python train.py --color_jitter=0.1 --task="colorization" --block="basic" --optimizer="adamw" --beta1=0.9 --beta2=0.999 --steps=10300 --lr_schedule="poly" --warmup_steps=200
Rows from block 6, named by matrix and row number. Rows with one number belong to one channel. Each number is 128 + 32 x the weight over its row's rms, rounded and kept within 0 to 255. All counts start at 0. Numbers have three digits each. After the name is the row's rms in percent of the matrix's.
# convs0: first 3x3 conv (model.decb.0.0.convs.0.weight, 96x192x3x3), inputs 20-29, a 3x3 kernel for each
# convs1: second 3x3 conv (model.decb.0.0.convs.1.weight, 96x96x3x3, transposed), outputs 20-29, a 3x3 kernel for each
convs0.3 079:140149132168165134141145130142139128172175118157162126102128121078117102109125118149157143149154141133131131145140121162138104133134110143130139225207185193209163150138129118127109144149150134148138137143137130134131163184184131195171125154135139142118161169154114117127
convs0.4 048:128130135124121136135145146125128128122125123124135139135123127118108100108092105117131132127131131140150147140150132140141133138146131221245205208219200164182146137143125131143132166169142134128137127136142134136135155189169130145132090115082159181160145148145135146145
convs0.5 063:116111120113113123132117126121122127115108124125115127095100087086070054079065056127115124130122125154138145166160152171168148153158152251255240205240207125140118135133126148170132157167145120133157125132155125126150150174153151156142121140119144144150126141137131145139
convs0.6 052:133143138135141133141142139133136134139138126137140133125126124117117123102099097140135149138141135147142145157164143159158133158156141240255227243255222184206162148147141131142130146152141139156157130149148128146150126172159115157132083122087158156156142152150136133148
convs0.7 062:124131127104113123119115125135145124118120124114116122134115111142115120126111086132130135115113120146138145171176173162193165127154169242241236205239219145158149147168146154169142179164154134153156116136152097113136175188175164178178125146123141144158131150143138136139
convs0.8 104:174165151152154136105110107171163139180172137118117114120147141120141117126133110146186149144147135120091116217167106182181129139129110158178168158157141106080077116135115132165129140149129140158146146140149131133133126167156093137102151155130148179146121144142100067084
convs0.9 049:122125130120123129132138145120126135121113125123126133125123118112098111108093102122122131124126131138143132143155129149159133145155135233232203228246204178191170137144139139148124145176146130139144122138142134141145163201174152183177127147131150162149142146144130144154
convs0.10 179:169190150172203157145164129168175130203213148165183133115130135127143147141148147181197187179218179131141124174153096183160090166162105128154137149179161156189167133166153140190190123178177141130137138125130127118128110145159102138151114138140167181156147178174103118123
convs0.11 045:138144144134131130131129139131137144134131126129133130136137126126115118121127118144139144132132142137128149147156144160156141158157149214231197207223189151159129139150135138137131129144136146136141142145141139142148129150131131155153079106086151147152139139150135147143
convs0.12 056:146142141130137141131135139144132130134139129131129126131139145134139143148151154136141127139139137131130132160155157154154154151152148183191188163170160141155144166172166161153157146139135137139129142133138136128133228239230177196176177186173127132130133131131136131127
convs0.13 167:129126104156164136147156136120115109156151120146152125164168139154166145119144121123128115145166144125138127126119148150097104141119080008007038064049048141137137140135113125129117115137119114130115124127117124123114057025050094100097126118128148145139161159160122139142
convs0.14 243:129130131123128134123134149132129134126127131124132148085100095091102096094104102128130128123123132122129144144147151134147150140149147000000013030034056082096101079099084093111095117133123127141148129149158138161170000000000000000000057065063141153148129136133129145135
convs0.15 057:138149132134137134140136130134140131134134126134138130133140145137147148145148153143138133130141133135135128166166166153159154146146144198206201165185167143150144166169164157161167140139143141136132135127125133126128244255252185196190180198181134133132142139140143134132
convs0.16 190:125126127121119126125127139128130127121122126122123134107117102111116103112112106124125126120120122125125136165168171159163159151162157029002041056050060063077083101119096104129095113137118130144145132148153135157164016000020000000000081080085148160154132142135125139134
convs0.17 102:141140143127132130130131130138135138129126125130131127095095094091098090087089088134132133121128124128127129149149132120127116096098095171175168116118111062064064118111111093091090057032042150154140124128120112107108237240224166164152124124109156150133134135132107084095
convs0.18 065:138135130130132132131137130139139132130128128128132125124130130126136136131134136133134130131133128130137134173154158156151137148145139210200202154159145139133123170164158162160149140134134147139130137133130133128126255255255186203182182180169133137125143142131134136133
convs0.19 063:141141131134130131130139132133135133131131124133130127121126137130137135128135132136132132134130125131134132168162155147148142151147146255250236160162149112122125158171155157161155136133136136138125141134125130126126255255255208223202185190171137136124134138129134129132
convs0.20 050:148146148141148145140138146140140140143139138134131135137146148145153148147143150137142139142137146132144136172159162141156149154148152133138131122135126117126121148153153144149151131122128137137129141138140133131131176199177141162138150162148129119122133136130139133125
convs0.21 064:141144137145148138136144135139142133139136130136139137139152146144149151127151147140137142145134137135133134166160161150154154146143137111135128103108111082110106151139143127126130099092105139137134132137134132133131152174155134146133131151133141133123140138131137129129
convs0.22 178:130128124125125123132134138132129126124121119129131134122130122120126116123126118125122121120120119131131137149156175139157161142151157013050053030057070071098097095109097093110094109118111129140146128138145126144149000000000000043000052075064137151151130141140128137136
convs0.23 063:148147141138132131146141135139133136135131125136137133139148142144143144136149150135140132139143134136132129159160152150151152142146146152163163121141131084102082152149151137144135104114115143139132136139129130137126188195189157162149146150138138136128138138135138133131
convs0.24 029:120109113125111103108104107111122114124112109115119097133135108135107120114121105129126127127120113114115110196187147170168123165162137194223213186205177130172135144143157136160143172156151132143163125145140119132128130180169152198176135170152168157150126149136111110117
convs0.25 020:120125108117114104121111130116113117102102129116130130043040049004018014017013033121121122121122116133119137161135124159148127142160127249255228255248208163184136120108120106108103118127122133140142143153146125152139178221185205255178090123083124143123122129146112133132
convs0.26 044:119127118115120113111109105117121126117119112117102116123120099124125102108118083124128123115121114119116112184183188153156156113129116137183182143181171140167152138141156152158151155144153122141141106128135106124125137145152163173192144182143163167165143146143146125128
convs0.27 060:126122143131130125102098100117116144131124129113108107082080095085081093080077090134131144126136126096093099168155126152131116151131092149144148170156136169146126151153151151136115152157137123150159113125152087091119150140124144137126148136107159163136158159152141172161
convs0.28 031:119106103115119101122119107110121118118112102131136086138118129114111115118111113121120110121128115132130118134122100137124112125118104242242232205226181158190132148154129121139123152174145128121128119115116117128120188230218183230198107137097144136127133133124107111119
convs0.29 023:110114124117114134129126147104122121122120118118128132000010000000000000000014000116121115118126154128128129133152120154145112146161121255255251226255223169214139109126097105114107131147136119118127105118151122142131186200151203214176099126070136143125118129120117128132
convs0.30 035:124126117125118119126127133119131127133124122122123108122098102094093051109075088122131126120133123133127129129135112130130073092110086158194149179239181170190137145143154131132134155165183110120123104101111097087080113153150129157146106141102134143126113129133117110118
convs0.31 026:101111114097115118111111136120129126127115130115104132133106116113084116099107089120126120105118132117115126130141113119122113103118100212241209186215180139173121111114140135143134154146159124120127094111110105111109153180157152193191099142102145143148142148142123123138
convs0.32 020:124127121116130116131110132134136123119111119119130128066031058036055038035008022116126122119129125143134127159163113142172127156164128255255255245252212173192158121105132095107085099113127128134144138147152140140146176196187180233156058117070129116134118151124126131132
convs0.33 107:132136144134138135138137128131131139134134132131134128142130129132121120128118120132131143136145145135129132175152149178165136175157132124118106138132117134135129113108106114123124098118120186154166170151145157121130158162150155162161141153148157145162150150156153148170
convs0.34 040:120129114127129106138123124120121125130123114140128116125128138121119127129120125130128119127126122142134125099100093115112104106112093220199200196205176173169151177156152173153152168162158109111115109100100105104098186205194172188181142146124126123133129128136110120115
convs0.35 204:157177145177206161143165136158165122197214151177192145136143150135145149139144145182220191182231191129150134166129085194156088167146085102108107129142134132143132125148140116149145103129127124122118130115110116102103097114123100126128116131130134169156118152162076092103
convs0.36 035:116131133125127136121122127121134149118121138111113121096081085110088095093078086130131140131130132121122133171176140165180136165140110221243219183183156141134102161167140164186149170170157130138136129143137127135130165192172186206176137167118114136135127147138111116131
convs0.37 120:166175151157173137115115102153182132175152140130138123126144157130146145157148164190174195147169141095110088188158077182186096141154100124148120140172142125143120137150155125152137096118128137139145140137134127132141116146155092120129136156137137150147114131134082089094
convs0.38 068:141154150144160152122133132141162138155147152132154133127128123115116115137120115155164173138162146112121114160174121169194139139177137104137111141215166130170141141151151111132129138146154129141141132143141125130134112123150099133139131154144161150148135150145100115108
convs0.39 034:132147142144149135133131127139140137143143138141129125130120122113123121116114110154154158148165141129136120144144109157164121154165123201241199207255202171223141153147148161156144190173173146135153135146147127138161138173158148207168120154105144147135134152150134130141
convs0.40 097:137148147146163153119131128161165143160176158151160149108110129112121128136131130144187163137164143117122122153158111176187114146158126104125114139181164148161140134145136121140126111125120130143138132134136121127127113124147096131137129152145141171142123156158083073090
convs0.41 048:136140147141163142125135139132136140140149137136143138080102092070108078078107074145156159141133143128127125183171140183175136175173141130125134148169151142190148147149152128128127152153159133152143128145144119127136132145137136152149144156131153153146138155163117120139
convs0.42 060:145154132151168145140146125138136114148145124143151133126125129109118117109103107159160159159172155129130127149145104162161068126141091116136110191245171180244160150154150127139126143161158128131133130139138115113130106132137099156148119170132143144135142151152116120128
convs0.43 086:145159138161188147138143125147145124159178132155150134111111126113119132129119125172190170177150168128130123189152095180164098159154088120128111161197147166199149136138138122140130102123113140155145150139137131133131095121121088124115111138121149151146139153150108111119
convs0.44 030:131147124129126126130138133133123141133135140137135122080080086081071083087099075131153150141129146135139139136133117150156122163150134245245221198222179157172130161153156155145143178171155125136130135142135140135148170199176180210174101132091134149140139153150131135145
convs0.45 115:168179172149181155112122114161182142165174151128139127126133138127128132134133132154185166142165148112107111179158114166186129155152129141146134134156138123137126128152132121131129110106119136138141139139136126134133117122132091109105121137117139157148118130136108099107
convs0.46 165:142133114177179127164152120132118101203180106188177126131140147131158153143152154154163134181209156144150126144109111171118099177134084073070080142146111150161134144144141139156138128147133123131130132128131124121125120131145111128132122141134141140134153167151118135137
convs0.47 068:137142139134138126133143123143137135138158122140142121079082083095109109125128137134139135139135134127125123131131085122117092106107078158165167169180163163179153161153143169153160188202189132133128134129114131117120182208183158189186135155127130124107135132135110115118
convs0.48 059:122136134135149137124134127136136120146172136144157136117111121112113118120122124137146146158147165125131126143136109148147105137139115109118108145183146136162134127139130112122125099122125117122121127126123119111113097115116094133121123152130142159142124143141101100112
convs0.49 121:144149133154183146132141126145151114181171143157180139126133146135146158142149147169172176145209148114130120176148084185177079160157096080091085134154130148155148133150135106136138090121128119125135130123126122115125098108121093111118118131129138150141113143148068094097
convs0.50 028:123140119144148111128133101128135120130138119130140125090078108066100078091081109153152143148145139143126125134108071138110032113105076153191139235255176119166111107123121120135101131163139129136136125132150104114116092160155085149137084155118146147133130131151107109129
convs0.51 063:146142124146155127124127115144144111153149123131143120111118121118123121116127128150153143142145135115120107164131090161140098148136113088114086152168130163166134141141140106129124108128122124129125124123127119120123095121127081122108105136114133140119122136134076106096
convs0.52 038:110127127135157147106123120109113126125135140125127144087075064082074063074073064107115122138135145117115126151154144165151118163128107149161140150186160165190133117116094125120103138122127135118148138126153136103151150160111152161130172189151115120140165158160144144158
convs0.53 167:162164126181150107119100096172165119204175097128107084128154132135165135140166134184170141149141109097094084142104115149105099123092125146145129157132129132106110151146144157157150147122125146127127134125123135119121154145152140138133141130114133138141097108114101084109
convs0.54 028:123141134124122129133140122111131130116120115125125117098101099087080085097089099126123130123126128123123125106094049135105070147121070199192141237238171198222150156146134150156153206187184099123109083091094072085059186217185198211188145175112120107109135139129108126115
convs0.55 023:115130127111119129113118122095111138116119119116125095106068109080091083104072096113120129125126115127127131116114102129133102143124104237255193252249202168214145153148128142153126169169154114119138118134139120114129218224196216213209160165128125113120115112115108105116
convs0.56 049:135130134127118130108108112130132136134126126105122116052055041082089071039047034135127136126120130112112118182176171175164130118123111154149150162143136143142131149145147141139122168166169066126127043093079032070071133133130147162152148142138166148146145142132134137130
convs0.57 146:118130129153189179143170162101108102167198169170186168098091101110110126116118127124144152166210194141158153143139101176161094166193102083070078127140132143170163139151146136145150119141150115127131129132130131127124115117128089121129102123136124138125138154149113140141
convs0.58 107:164155138162163120122111104161158132192170118140126105120130134117130121136128132175166155157155122106109090166121101170124110140117113120115109135130101120109094157140146150137126134133127145145140131132131120124133128138148107104108147141133150145138120126126077084100
convs0.59 073:138147137139152133130145127137131121148172134153150132114117129111133146131152140135163136161161169121125128180165088192154087175167093083082072146165137165193158141143142110130129103127136125126129140126130124116111103127127098124122125146128133138130120137134094100108
convs0.60 076:132137141134136138134134135126132136132139138130130130088104108103116125112123129135135134135138144131136130149141129153161140152147148144172144106100115069090079097091107079098093084070088136134128135134139131135135162174173106127115083090086128130126143150148141137138
convs0.61 090:141143137142140129137139135140133125140141122139140129096122116105128125102127117144141134137138131133134135157136115152151135151147143046067052092116096080105104106105109025049055038033056129135128132135136125126123096134110119157123084111084153145132171178178149145144
convs0.62 077:133142147132142146138138142129138143134132137134134134116135135120135131127140135131140145131138142143135137164161142168182155156173159007059032076126101084102105107082115029036053030009058143155144141154142140149142080126104131163138104131112153151143165184170148152147
convs0.63 058:135134142138143140147143143124127134135133138132131133115130124110129121114129127135132139135138137137137143152141131154152144142149148058072059065070059050068064100102093074076081053074063135143139130141136134137145094113091091102074059076053146142140156150155140142146
convs0.64 135:129128128119123117127134126136133134128125120133136125145165157124157144121139138129128127129127124138141136142149132169174172112115118143165152160192170100127115125133132084099098000022023152157138129131121122122115176198187174198179109147133155152139189206199127130128
convs0.65 082:137143134140147141135142142138137129136144135141142138114119121108117122118126129134146143132137142135139138149152126155165138146162146041057055071107098069099106108090113042050065061040084133142127128141135129132130102130118100127112068104084150143139163168169143139139
convs0.66 169:126127131125126128131130130124129131128125131128128130092111118105116127105123133128128130130126128128130129147141127137146129118122124156155155122126116071082070139132134113111114106087111135132128127134129119126122173189173140143137090095093143135128149145144137128122
convs0.67 202:125126128123126131124121138127127129125128132124125139090098080096091089115115102127126126125122128123117130162167166145149148136142146011011029029026042056065071098100094105117092123134120139151160133150157131154165011000008016002018081082079152160160134138128120126116
convs0.68 068:126133142132134139133137139127127136128130134129130133096107110106115124117127136130136137135133138139138140143144135157163147153154150094113117065082090055075072104105115086086103097087105134142132134140140130138133119154132100112105073087082138134130147156151135142137
convs0.69 111:130129137129129135137141145128129134123124128137133138103107109105118116116122125135130134131130137139142142150147132134143130130138132083083085081089081054062061113101113096103102098089097140136133127130124121121115122148131092106091051065061142139142141151149143134138
convs0.70 072:129130131137130133135135139127125129131130129136135132098105108112124119121125129132131137137138136139141136150137128148148142147140141144106128087091075087068070093094101090098096092094094134134128131136130127134134132142134091100095069078066130130127142139137141137137
convs0.71 144:141137139136137135135137141137134132134133130137134135100113110107120117113125125138137134136135135135135138143141134134144131125132132096096096079093085047068063117112112096099103089087098152145137130138126117124117121126119094102093064072064133136134137138138143139136
convs0.72 073:141157132152177150126146130139140121155158133144159130127133140132133145137141142153178163147163157114134118155134102156149085146143098098111105147177142157189157135154147121143141111130134119129132131126129118117123101111122090114115112127124129133133119133137108108114
convs0.73 023:116123137130131124123136145111125138130135122116125133104107069090106055129120104127118116130127128142133122151137135143144127175182166250255198180182122095136093164162167159171143191182183148145146148145141148149133172197156148161134095119077138137133103115129122111115
convs0.74 097:126166176111146167104097105136156169121169164096107117110099121109105117130107116137183192112136154109094093149207131151184166120134128140163166107125130114106105126141160116130142139112119142153151136150141122122128100112121091089103128117118119138141108105114141113104
convs1.3 049:129167154127178139140138123140151136144170151136140124126113115125114119120114114110099112123093115131129145124088093120081095120116112126000000167254115000223235127170136142176143120125092152138130128093107119113102137115129143122122144139145137130131143118121138129124
convs1.4 042:143136150127134126139147145122119132115128105118119108116111100111104090116105092079088092087095081081074070093114091099117104063055049146130215063000068192162162122119116089087088081069076119127112101118108088096084115104128113113111134116104114137132123130119109119106
convs1.5 060:133122128145122125158151151108108128128128132141136153118104110134116113145126120089112112066115105075101085081095094094115117074081081152181255089054142130092142131118119132094093134096094087063071091060072054034054079096111062095103087093102128124124124131138108102123
convs1.6 022:158173174180185180164190175118154126119169150147164135131129130116124112128112119101083093109085082096089099034046043028037026007029023103080131152139146182209216161173145167176167164162143110091091082093059083080073134124105144115119143120127120110115097110107102093080
convs1.7 062:124120125151142139149151150092093090128138132140161153103106099119127114150140130086091094094106102096111100081111108087123127087105100161161255121059146169141161148116126148136118147123114069094074058079087024052060110106115113104106123117118101120120113149147101124133
convs1.8 082:103108111126150150131151132092085081122140130129160148102092079129117108130116127124120116126100106117101126142135118114074098113090126238203238082000000157255186109110117137175147153168153117135112121118095103088075134131137143116121142113130117127112127127110125109113
convs1.9 050:126149132136152133132161140103121104108143122121129138119114103137117105144137117083086099073087103074066076072105085093113101068078058119112185105048096156143167137134135128130129104115100088103067092087090058072056106099124113096110127109122116125116118123119117124105
convs1.10 124:137166134172199154151166128136158143159190175140165151137139138130144160124133154113094113086069106100086122132112150088062125118104144094005047194127048213255224134141119161181139144156120139120122102071085111078097138117119120088106127111129139119131110077103112080105
convs1.11 017:147147153164175162193186166107122113142154123150149131121134110095135096151138114096110102083098099086084091011040009017047000021024002108118159160166204200216223171141139156179155156161158091079096099105089065077089122121120096120123119146105113109111098107086094113077
convs1.12 030:107139135108130137112120119111151152138160167137155177132150145141141142152132152149146118145140114148150118210224212215226218228247223202113218162083183203096192128145143113137132091115100133136133158161130170167145159144122144132129135136127131149138155166146160158151
convs1.13 176:126144122105113087086073056082104092082094086101080065109107113124115114149137117130120132147142156161176179077057062117104103148158141185116070174255255000063112156168141135142113119109084144133116137128111142155136156137144156150161164177187119107106133123117149162154
convs1.14 369:149159145145147138142150135094097094095101099099107102102107100107109104104111104089090087093094095088089086043048043051062057069078076182169189183168187175156182114120113104107098102106099101105097100103097095094092098102097095100098090097088070077076077090086079091088
convs1.15 030:101116118109130136105115121127155154124138170115146175158144127135142148143135150152147123139150119136132115215244219208233216215229216204113206191103182222131205132134137125126115100106104129138122154161149173178161151131130136133128139140117151160134152157149165159162
convs1.16 241:146143139144142133142139131063083069074095085087106094095107099103113104104115104087085087086090083085088086049054047051059057071082077193170203189163195174145182109114110097101095099099101095101096100097101093090093095106098098108099091098095070074078081085090083089092
convs1.17 068:088104107087103105057066069108119135087102109083086097120133141108116125102105116209187165189172152189170152230234226177176173164162145125042083126059092183113157124135121113124106076081075182180144199200168203198173164149133159143133160153132199197168179185164179185151
convs1.18 038:103115142102126130105106118127145161118133151132126144138127145125124135133131141160161128149150120145143105233234217194199193187189169187103168192106168252172237131150137117120112072084066137152122167165148174181151144127135140131120143132119150151136156162150157155148
convs1.19 034:100120139105121135112110120129146161131145160122130157143144137131133140137139137156146130151149116149140104217232209193198180178205178195114188183101163252165227123141127105127101074077078146140126158152143165173144141129134143136124140135116162170141163164151154149152
convs1.20 036:118133134112129131100116112109135156136138162151176171138138142139143144152154146166153136163160140169168136163207160180211199224247234215099197152055169154054161159163138137144134102106101140139120159162132154169146143148142140147127149146135130145126139162143154182166
convs1.21 043:112130138116128129090111105093118133115149156125162171138146156145162160161169179170158137179177149191183154147179150176196178210242214190084198122040160072000114160173157146164142107116100136122097133141119135147127165159144159149150162150135132136116137147142154177161
convs1.22 193:128152129120140117112128103057066063058088070070106090092109096100119104107126110098095094104094103117109111035043035054066065084104098184150205170138186118091134120138120110122106105116097107111096113114101108106094109108108109105107105105106082090089095103103104111112
convs1.23 043:107133139112138131087113106112147146132152151137160166135142134136145153158147152159143127151147132165159130170206167178218189212255217226122220134042160113017142157170157140156128099125104133130105147154132158157139144131130140136136150137134125144141148161144163192166
convs1.24 024:139140129166158151140163161106105114139127106164131147109105085119106102134134120093103094086085107125103140069091107104098136108124165202111114136097065121201125167160179159175162134148117098105105107103090093060086110123085104107100117113098111117115119122126125115132
convs1.25 017:141135151133162146151148148106111104121128110123151140102113118104114107126129123090111102112128094094129131061089081092091086094110050130104141163120166203143181140147134145136127123149136084136076104092092075084077114097087095106085118110091117100132120112100126108111
convs1.26 039:142146123138156138136145119099096075113126086127127104114102085124108087136126100122089107114102123115117137115131132106149147110146133149103171101055109128115096159186162156177158124155145078093104095088110065067105121103109120094104116116123127129117135125131127131132
convs1.27 081:122149155141161152149142129103104100130130133135134137107077093117080102130093111126109120117110121118132133135081061142110093132137122131121074054182233000072162155163163145145140111101097105106092099083082070064085105102112091080092099101111130125106137132121120134135
convs1.28 019:144150151161125150120112136127131122116138112110136136097118107095109097087096101109122097150169131175178131101114121092095110131109123222129074223255172167207198136135131128130137117123117140126149156147121138153156116107125119130106136143104121124129136119121153157134
convs1.29 013:136139152131107156119164137102108075098114094141110094109138106131108115112112114110126087121140136131137110064088070101131115109097116141149153155134172158116134138185122151124108142115130115076107130088101106062098111093107128093102124140133118114076116121087112139143
convs1.30 019:126134100134116115093115092110080036113100066113114058121116112103099100118110107123111122159131153168138172103097106110119094170134131171116134173132109144172123140116146132136131138130118096123147126120158132119125134113123138101114159134112107119130136134130163143129
convs1.31 016:141140096124171125124138108095086028118119077152122074122109093113123106117131096135122141148130128177120157043057075104096132162181158221119118186138112180177125141141130147159129139140114099110118106104129103092135135118108135124115153131121083145107129117105125140133
convs1.32 016:149169134137162150126165135089084109106139118095144159089091134096089112139087145079071103121106115122128115007047081057081088078085080167118133189146156181156123139152138148137125138121137088103111108111115081084118118087107101100114117110073119095088109116136125109124
convs1.33 114:141140153150141149153135152100111128116131143140142158121119126129135131150147151124147108131157131129165132091080075115116105134143126144123178124124152076093106124122131123119127119100116071049045060037046036020038116133123127145133122151136095095082106107105102115115
convs1.34 032:143163127121136117094112086136130097130127097118113097125127108126114119104108103143124137180150158204186181112090125135081121173139153230127106214210142122218183116126101115124118108115090151161159147150174154126153134129113157127122150142129135131128153147138174159144
convs1.35 191:161178162176190165152156133146166152165187170145159148133150153125152169128141158103096106092083104102103122101086113086069105122117142095022046206181074183240196158167151181188162164167141117098099090065076095077090134115119119099111126115131110094105086067086100084100
convs1.36 044:114131134144159148156166147105092104122136128138144144114090090130115107128117113128119129124120121126116121127113101120094110112116102215202184078106153109160186158170151157165132138139105067080060094087076061051053129115121119109104115101116131121115155135131142131132
convs1.37 107:115130124171194169157168141107126112162198173156181169129129126134144148136138149136129127101084105105088121144127140078038093099087129126048120133000000242255224125129123166184160169179152135133129105084091095063086151146139137112119130113130130131130114096108112087105
convs1.38 052:151150119176203141152157112131131098162180126156167131122122098128134124133136134112112125080080121116117146075079105059066113121122144083000120226055030241255173147150121208194143163166124127114126102082114102088104139123127123097127138119148120128124111110120126116129
convs1.39 025:142157144177211165146164147110141133162175158147168149122130114133114135139126139115097103098078107131102115068070088046020074073090102123018061204130073186255182149164134182168138150162133118100106067070096096085105136115103127110111137135150126108101122100114113107115
convs1.40 077:157163133182190138155152115130152117168198150153170134124135122129145142127138139114109122086092125114117143093089125063057115115121146074000106238082040234255164151160133180182140165162132128111122097078102109084118136124136129117135131127150122118126101089120108102129
convs1.41 042:116156123150173134121145109109123080145163121144158125114109088129115113133128106121103113125073128135122140108101090092075086127125104072000059196161093106255215158174152172185124143151094108107088091067076082068073142100108136105123141124137139120106139123115131119115
convs1.42 040:150200158185202160138158126114151134156207169148172142118127131128123132125130136114108116115075114133114147045039091058041112115127164106000000247205056146255202145164131159179147142145124130115108103088095104094106131118122133121115148134143120106120126108114134121120
convs1.43 070:148176156178198164154164126127158137163190174149167149124136131125138147131141148117103116101084111113108132091068108065041098115112146103000026216171042187255209147155136163178149150157135130115117108078088114090105145120130136115120131125136127116121112096108123103118
convs1.44 014:138170178174174188157168168122169141155154173154191171077130147099123103132110093100091104103095084096070105074074064040068069055069068105084102169148163214229215136136188144145131184127156100087084113074104078105089090123109133115096116123109116116083101110106105119115
convs1.45 103:128134125175199161166167134115128110156182149158184158124130117132148146133147151131124121094086110084077122127125131064054102091078126117067154126000000255255183133139129186194159189196152133126127105082103090076099149140140126110127124112131132133127117105116110093120
convs1.46 156:138178175135173161119127118130178181133175187121122133131142163132129159138130141122086090121089100135125136115065084129078097147143150136028000169255229044190208143186175147194167120136125121104092110081077126115113148118107141108110143141144127101100122095088131123124
convs1.47 062:126137119131150131119129116135132114137129120116111099112111102112106108096103097156136139150132131169143160162142168128093127131118127109013024177171086139255208095114085115130090091079066161156166144121161151131173136115104157129121156144133152149143154138140158142142
convs1.48 033:170186145183182138147137114140154125173174160134150134129142131142141140136128129109102113106105143124126149069054106063065117121132145105000054255194075214255155162159137164151131152143114134103130114093110120113137129126125135118135139129139137126124115115125130133139
convs1.49 074:162189153188204157143149115142164135158189162142158147131139134130142147123131139111098120097088124117119141086063109065038109129123167102000049252189054185255184147154136162169142149145137126109117101073101116099118143129133129122129136128143121113120107091108126104124
convs1.50 016:146182173163206164144168152122157162149164145135161166128092126106109121110121100131101141116083118120127139083056116055063111088087146144030025156132073197255211140158134149181167149176152130104105094080073126104099133136123133118103110151147147104121121115105138108114
convs1.51 038:124153133158197162147149143121145127153175157152155155116134122133129144132135141130107122111092107126120129112082107096048087117110138147016036228163024170255218147155146166178156149164139136124127122088106121100117145123130144122115136130142135122134138103125122110118
convs1.52 042:152187188150143151168149183108118150108120147118138150111113125110129116124145129176129115149168135143183106120100104133131136116149102097138195078150255076000104184237219163155151170137158078091087066093090076106094160129110140139112135153116136131130115135130105136127
convs1.53 176:080084114105151171125169172111090106111131167136157181136128125140129144144131153152155132153120095137095092164157142136094075124077065228192155099029000101225236086089114102156176127187185113140123120132098095092069142153145158140115153122107126140128132125108124105089
convs1.54 014:171178179182209162190188146134119142160166174139131140113128129119147129120110106159157128127121133113121156136134188110062133039070126151001000215243106124220167151138110125160129133105131123130116100101081097123105137123108153092132128138118149115123131129121127114130
convs1.55 013:144168152190173174228187175167157160174147157179156139121134134121122126128112121115130106096096108080107126091100126062076096048070067149091091232174173250254221117163135160168151140155137103081117083064098109069095126117138108114097111154116108155117132113116092139119
convs1.56 048:113125107133143112127135103090067058116096092123110097114109097111101099135117107110103143115103133113110147112079085131111099122113112150152159111101111067077082169164129157158147132132112092093092112090114092066105119109134101082114104102132130113102148125133138129126
convs1.57 147:187185154164155118131120114166177141151159133129126118135148138128139140125129123086086113096109135120131131060056114095098141140155141102000050249255217082140087175186148172167134134123128098077095082069099111116133120106129119114147141147162101085107091082114118127136
convs1.58 096:091109121125176176135166150097103112126167173134160170128124125146135151152134153156150132142102091127095111152132128123081085130105113225149122115050000112255255095119128125189178147188168126138128122111098116091089142152146160134119145127128127132128130116110131115112
convs1.59 052:158173137171196139144140111141163130162186148144159137125132128126136141126139131125107126108101137127129151085066120065046119128118162111000062255191058177255159142153127167170134145146121132114118111078106120099132154132131136115138142136154131120125115098115128104137
convs1.60 040:089098112102121105096085094118135149113133136091110126119113126117117127109112122146135121131126113143133116251255255199207225185201196087014062102049085155120147142137134133154126114129119138132128128118135134118130120104103118119106128111115158166145138145136142141144
convs1.61 059:084105114095114116052071080098106130094114132084088109105115122104116127106105123197170142171136129174157138205198190182162161205195192065000007073020029047067102125148138123151143112124114139146142133127111131128108141125122137122118141137128170162151148137134160150129
convs1.62 061:091107096108104103058067064101110126098116128086094119108118121116118123106116122153157144147141133161161151172192194159184196213234244045000049067000058052002039140151141142145130129134125128128121123119110118116116130120123120117119140129127138144145133138134144150153
convs1.63 050:096109108103106112077092097105109122113108121109108133102107109116117121105114114184174152171144132171154128204218185194186170197189184021000000044000029078021084152174161140145149133138144142152146148142137144141129141136116134126120138127118155149150146139142149151139
convs1.64 156:096141124104129125035074065130162162100125133090118126140155162119131136113122130152117115150122119178146141150168165145158157177187186151113146084055087063041073148167148167173162130136124097088075127112104144129123139110115126104104147124117134134128135135131169162159
convs1.65 055:095111092103113109060068066106117128104118128094090110109113126110123127102106131167162160149131138165153144199214222177181186214208213018000000079006015068057070132145129135140126116133118150155148142134131141137125130120133132121126141128134163167155150131137156147147
convs1.66 116:095121125100116123070090097147164185087110125069083090126131136101110123084090101176149139162131122151132109213223208157159153132123120082048081048013063095067102105109111110122111076081079172161137187176158183171160132113111130122106138126112180174164157149142155140133
convs1.67 398:153151150153149147151148146082083083079084083086092088097101100097100097095100097087090085082086081079085080059061059060061059070074071182175184183175185186179189110108109103100104101098102102098096103101100096090092097100095094098094091097094079081079078081079084085084
convs1.68 039:088114110107107115079095098109124132112118143105109127126114110110118127108101115158155120138131113141142122223244234188204209180203199041000035073021073126072115143145146142136126120115117136140134142129132134131139131122110121119113123117122165154151140149146144126147
convs1.69 075:082092114075104112070066098111125154100113133094095118108116122108115126106109123230196168180155132173152125240234238171166160161142144021000000051005042110066108105125111108120109086088086165173152181187171168173163141124113140123118139133120169174162162154149158149141
convs1.70 035:076097103091096110089094095113130140118117123102107123111109116113118126106104122164152130142136118132114110255255253223205209189180178054000020074025067153111141131140142127134120109124109154142159156150148158156138122134104127125115121123112165165159155144141147139131
convs1.71 085:085107111100113121073083096122134150104108132091088107116116122106116121105107120189175161169144135157142119247248242180168160150124125015000000030000025101066095111118110111117110093097088170171159189187177184176179131119115135119118141128117189186178178168156169149140
convs1.72 047:154190145189208167150163134148169129171193158148171150133138124136141135117133131115104121100085116117108134088066106054043097115107149116000062246164050208255177146148135166170150160152135118107120099078109107089122140135134139117138145133146119111120113088119123113130
convs1.73 019:130113127129139153162161166108123146094130141116151160135103117127122123139115106131142126124137125107130108121159175073102110051089091201168227168060115255255255115105128132153129154161130120119139095100100085090111123119119120121124093098096122137144123129119112127105
convs1.74 107:102097112179160129190175130090077091156149117175177137106088093151150124154176156127132117094117119077104130129133123078107124072098127170216255020000132255116088121119127171158137199179142131129115099101110064067098134132125116111129111113145131133127111122131086092125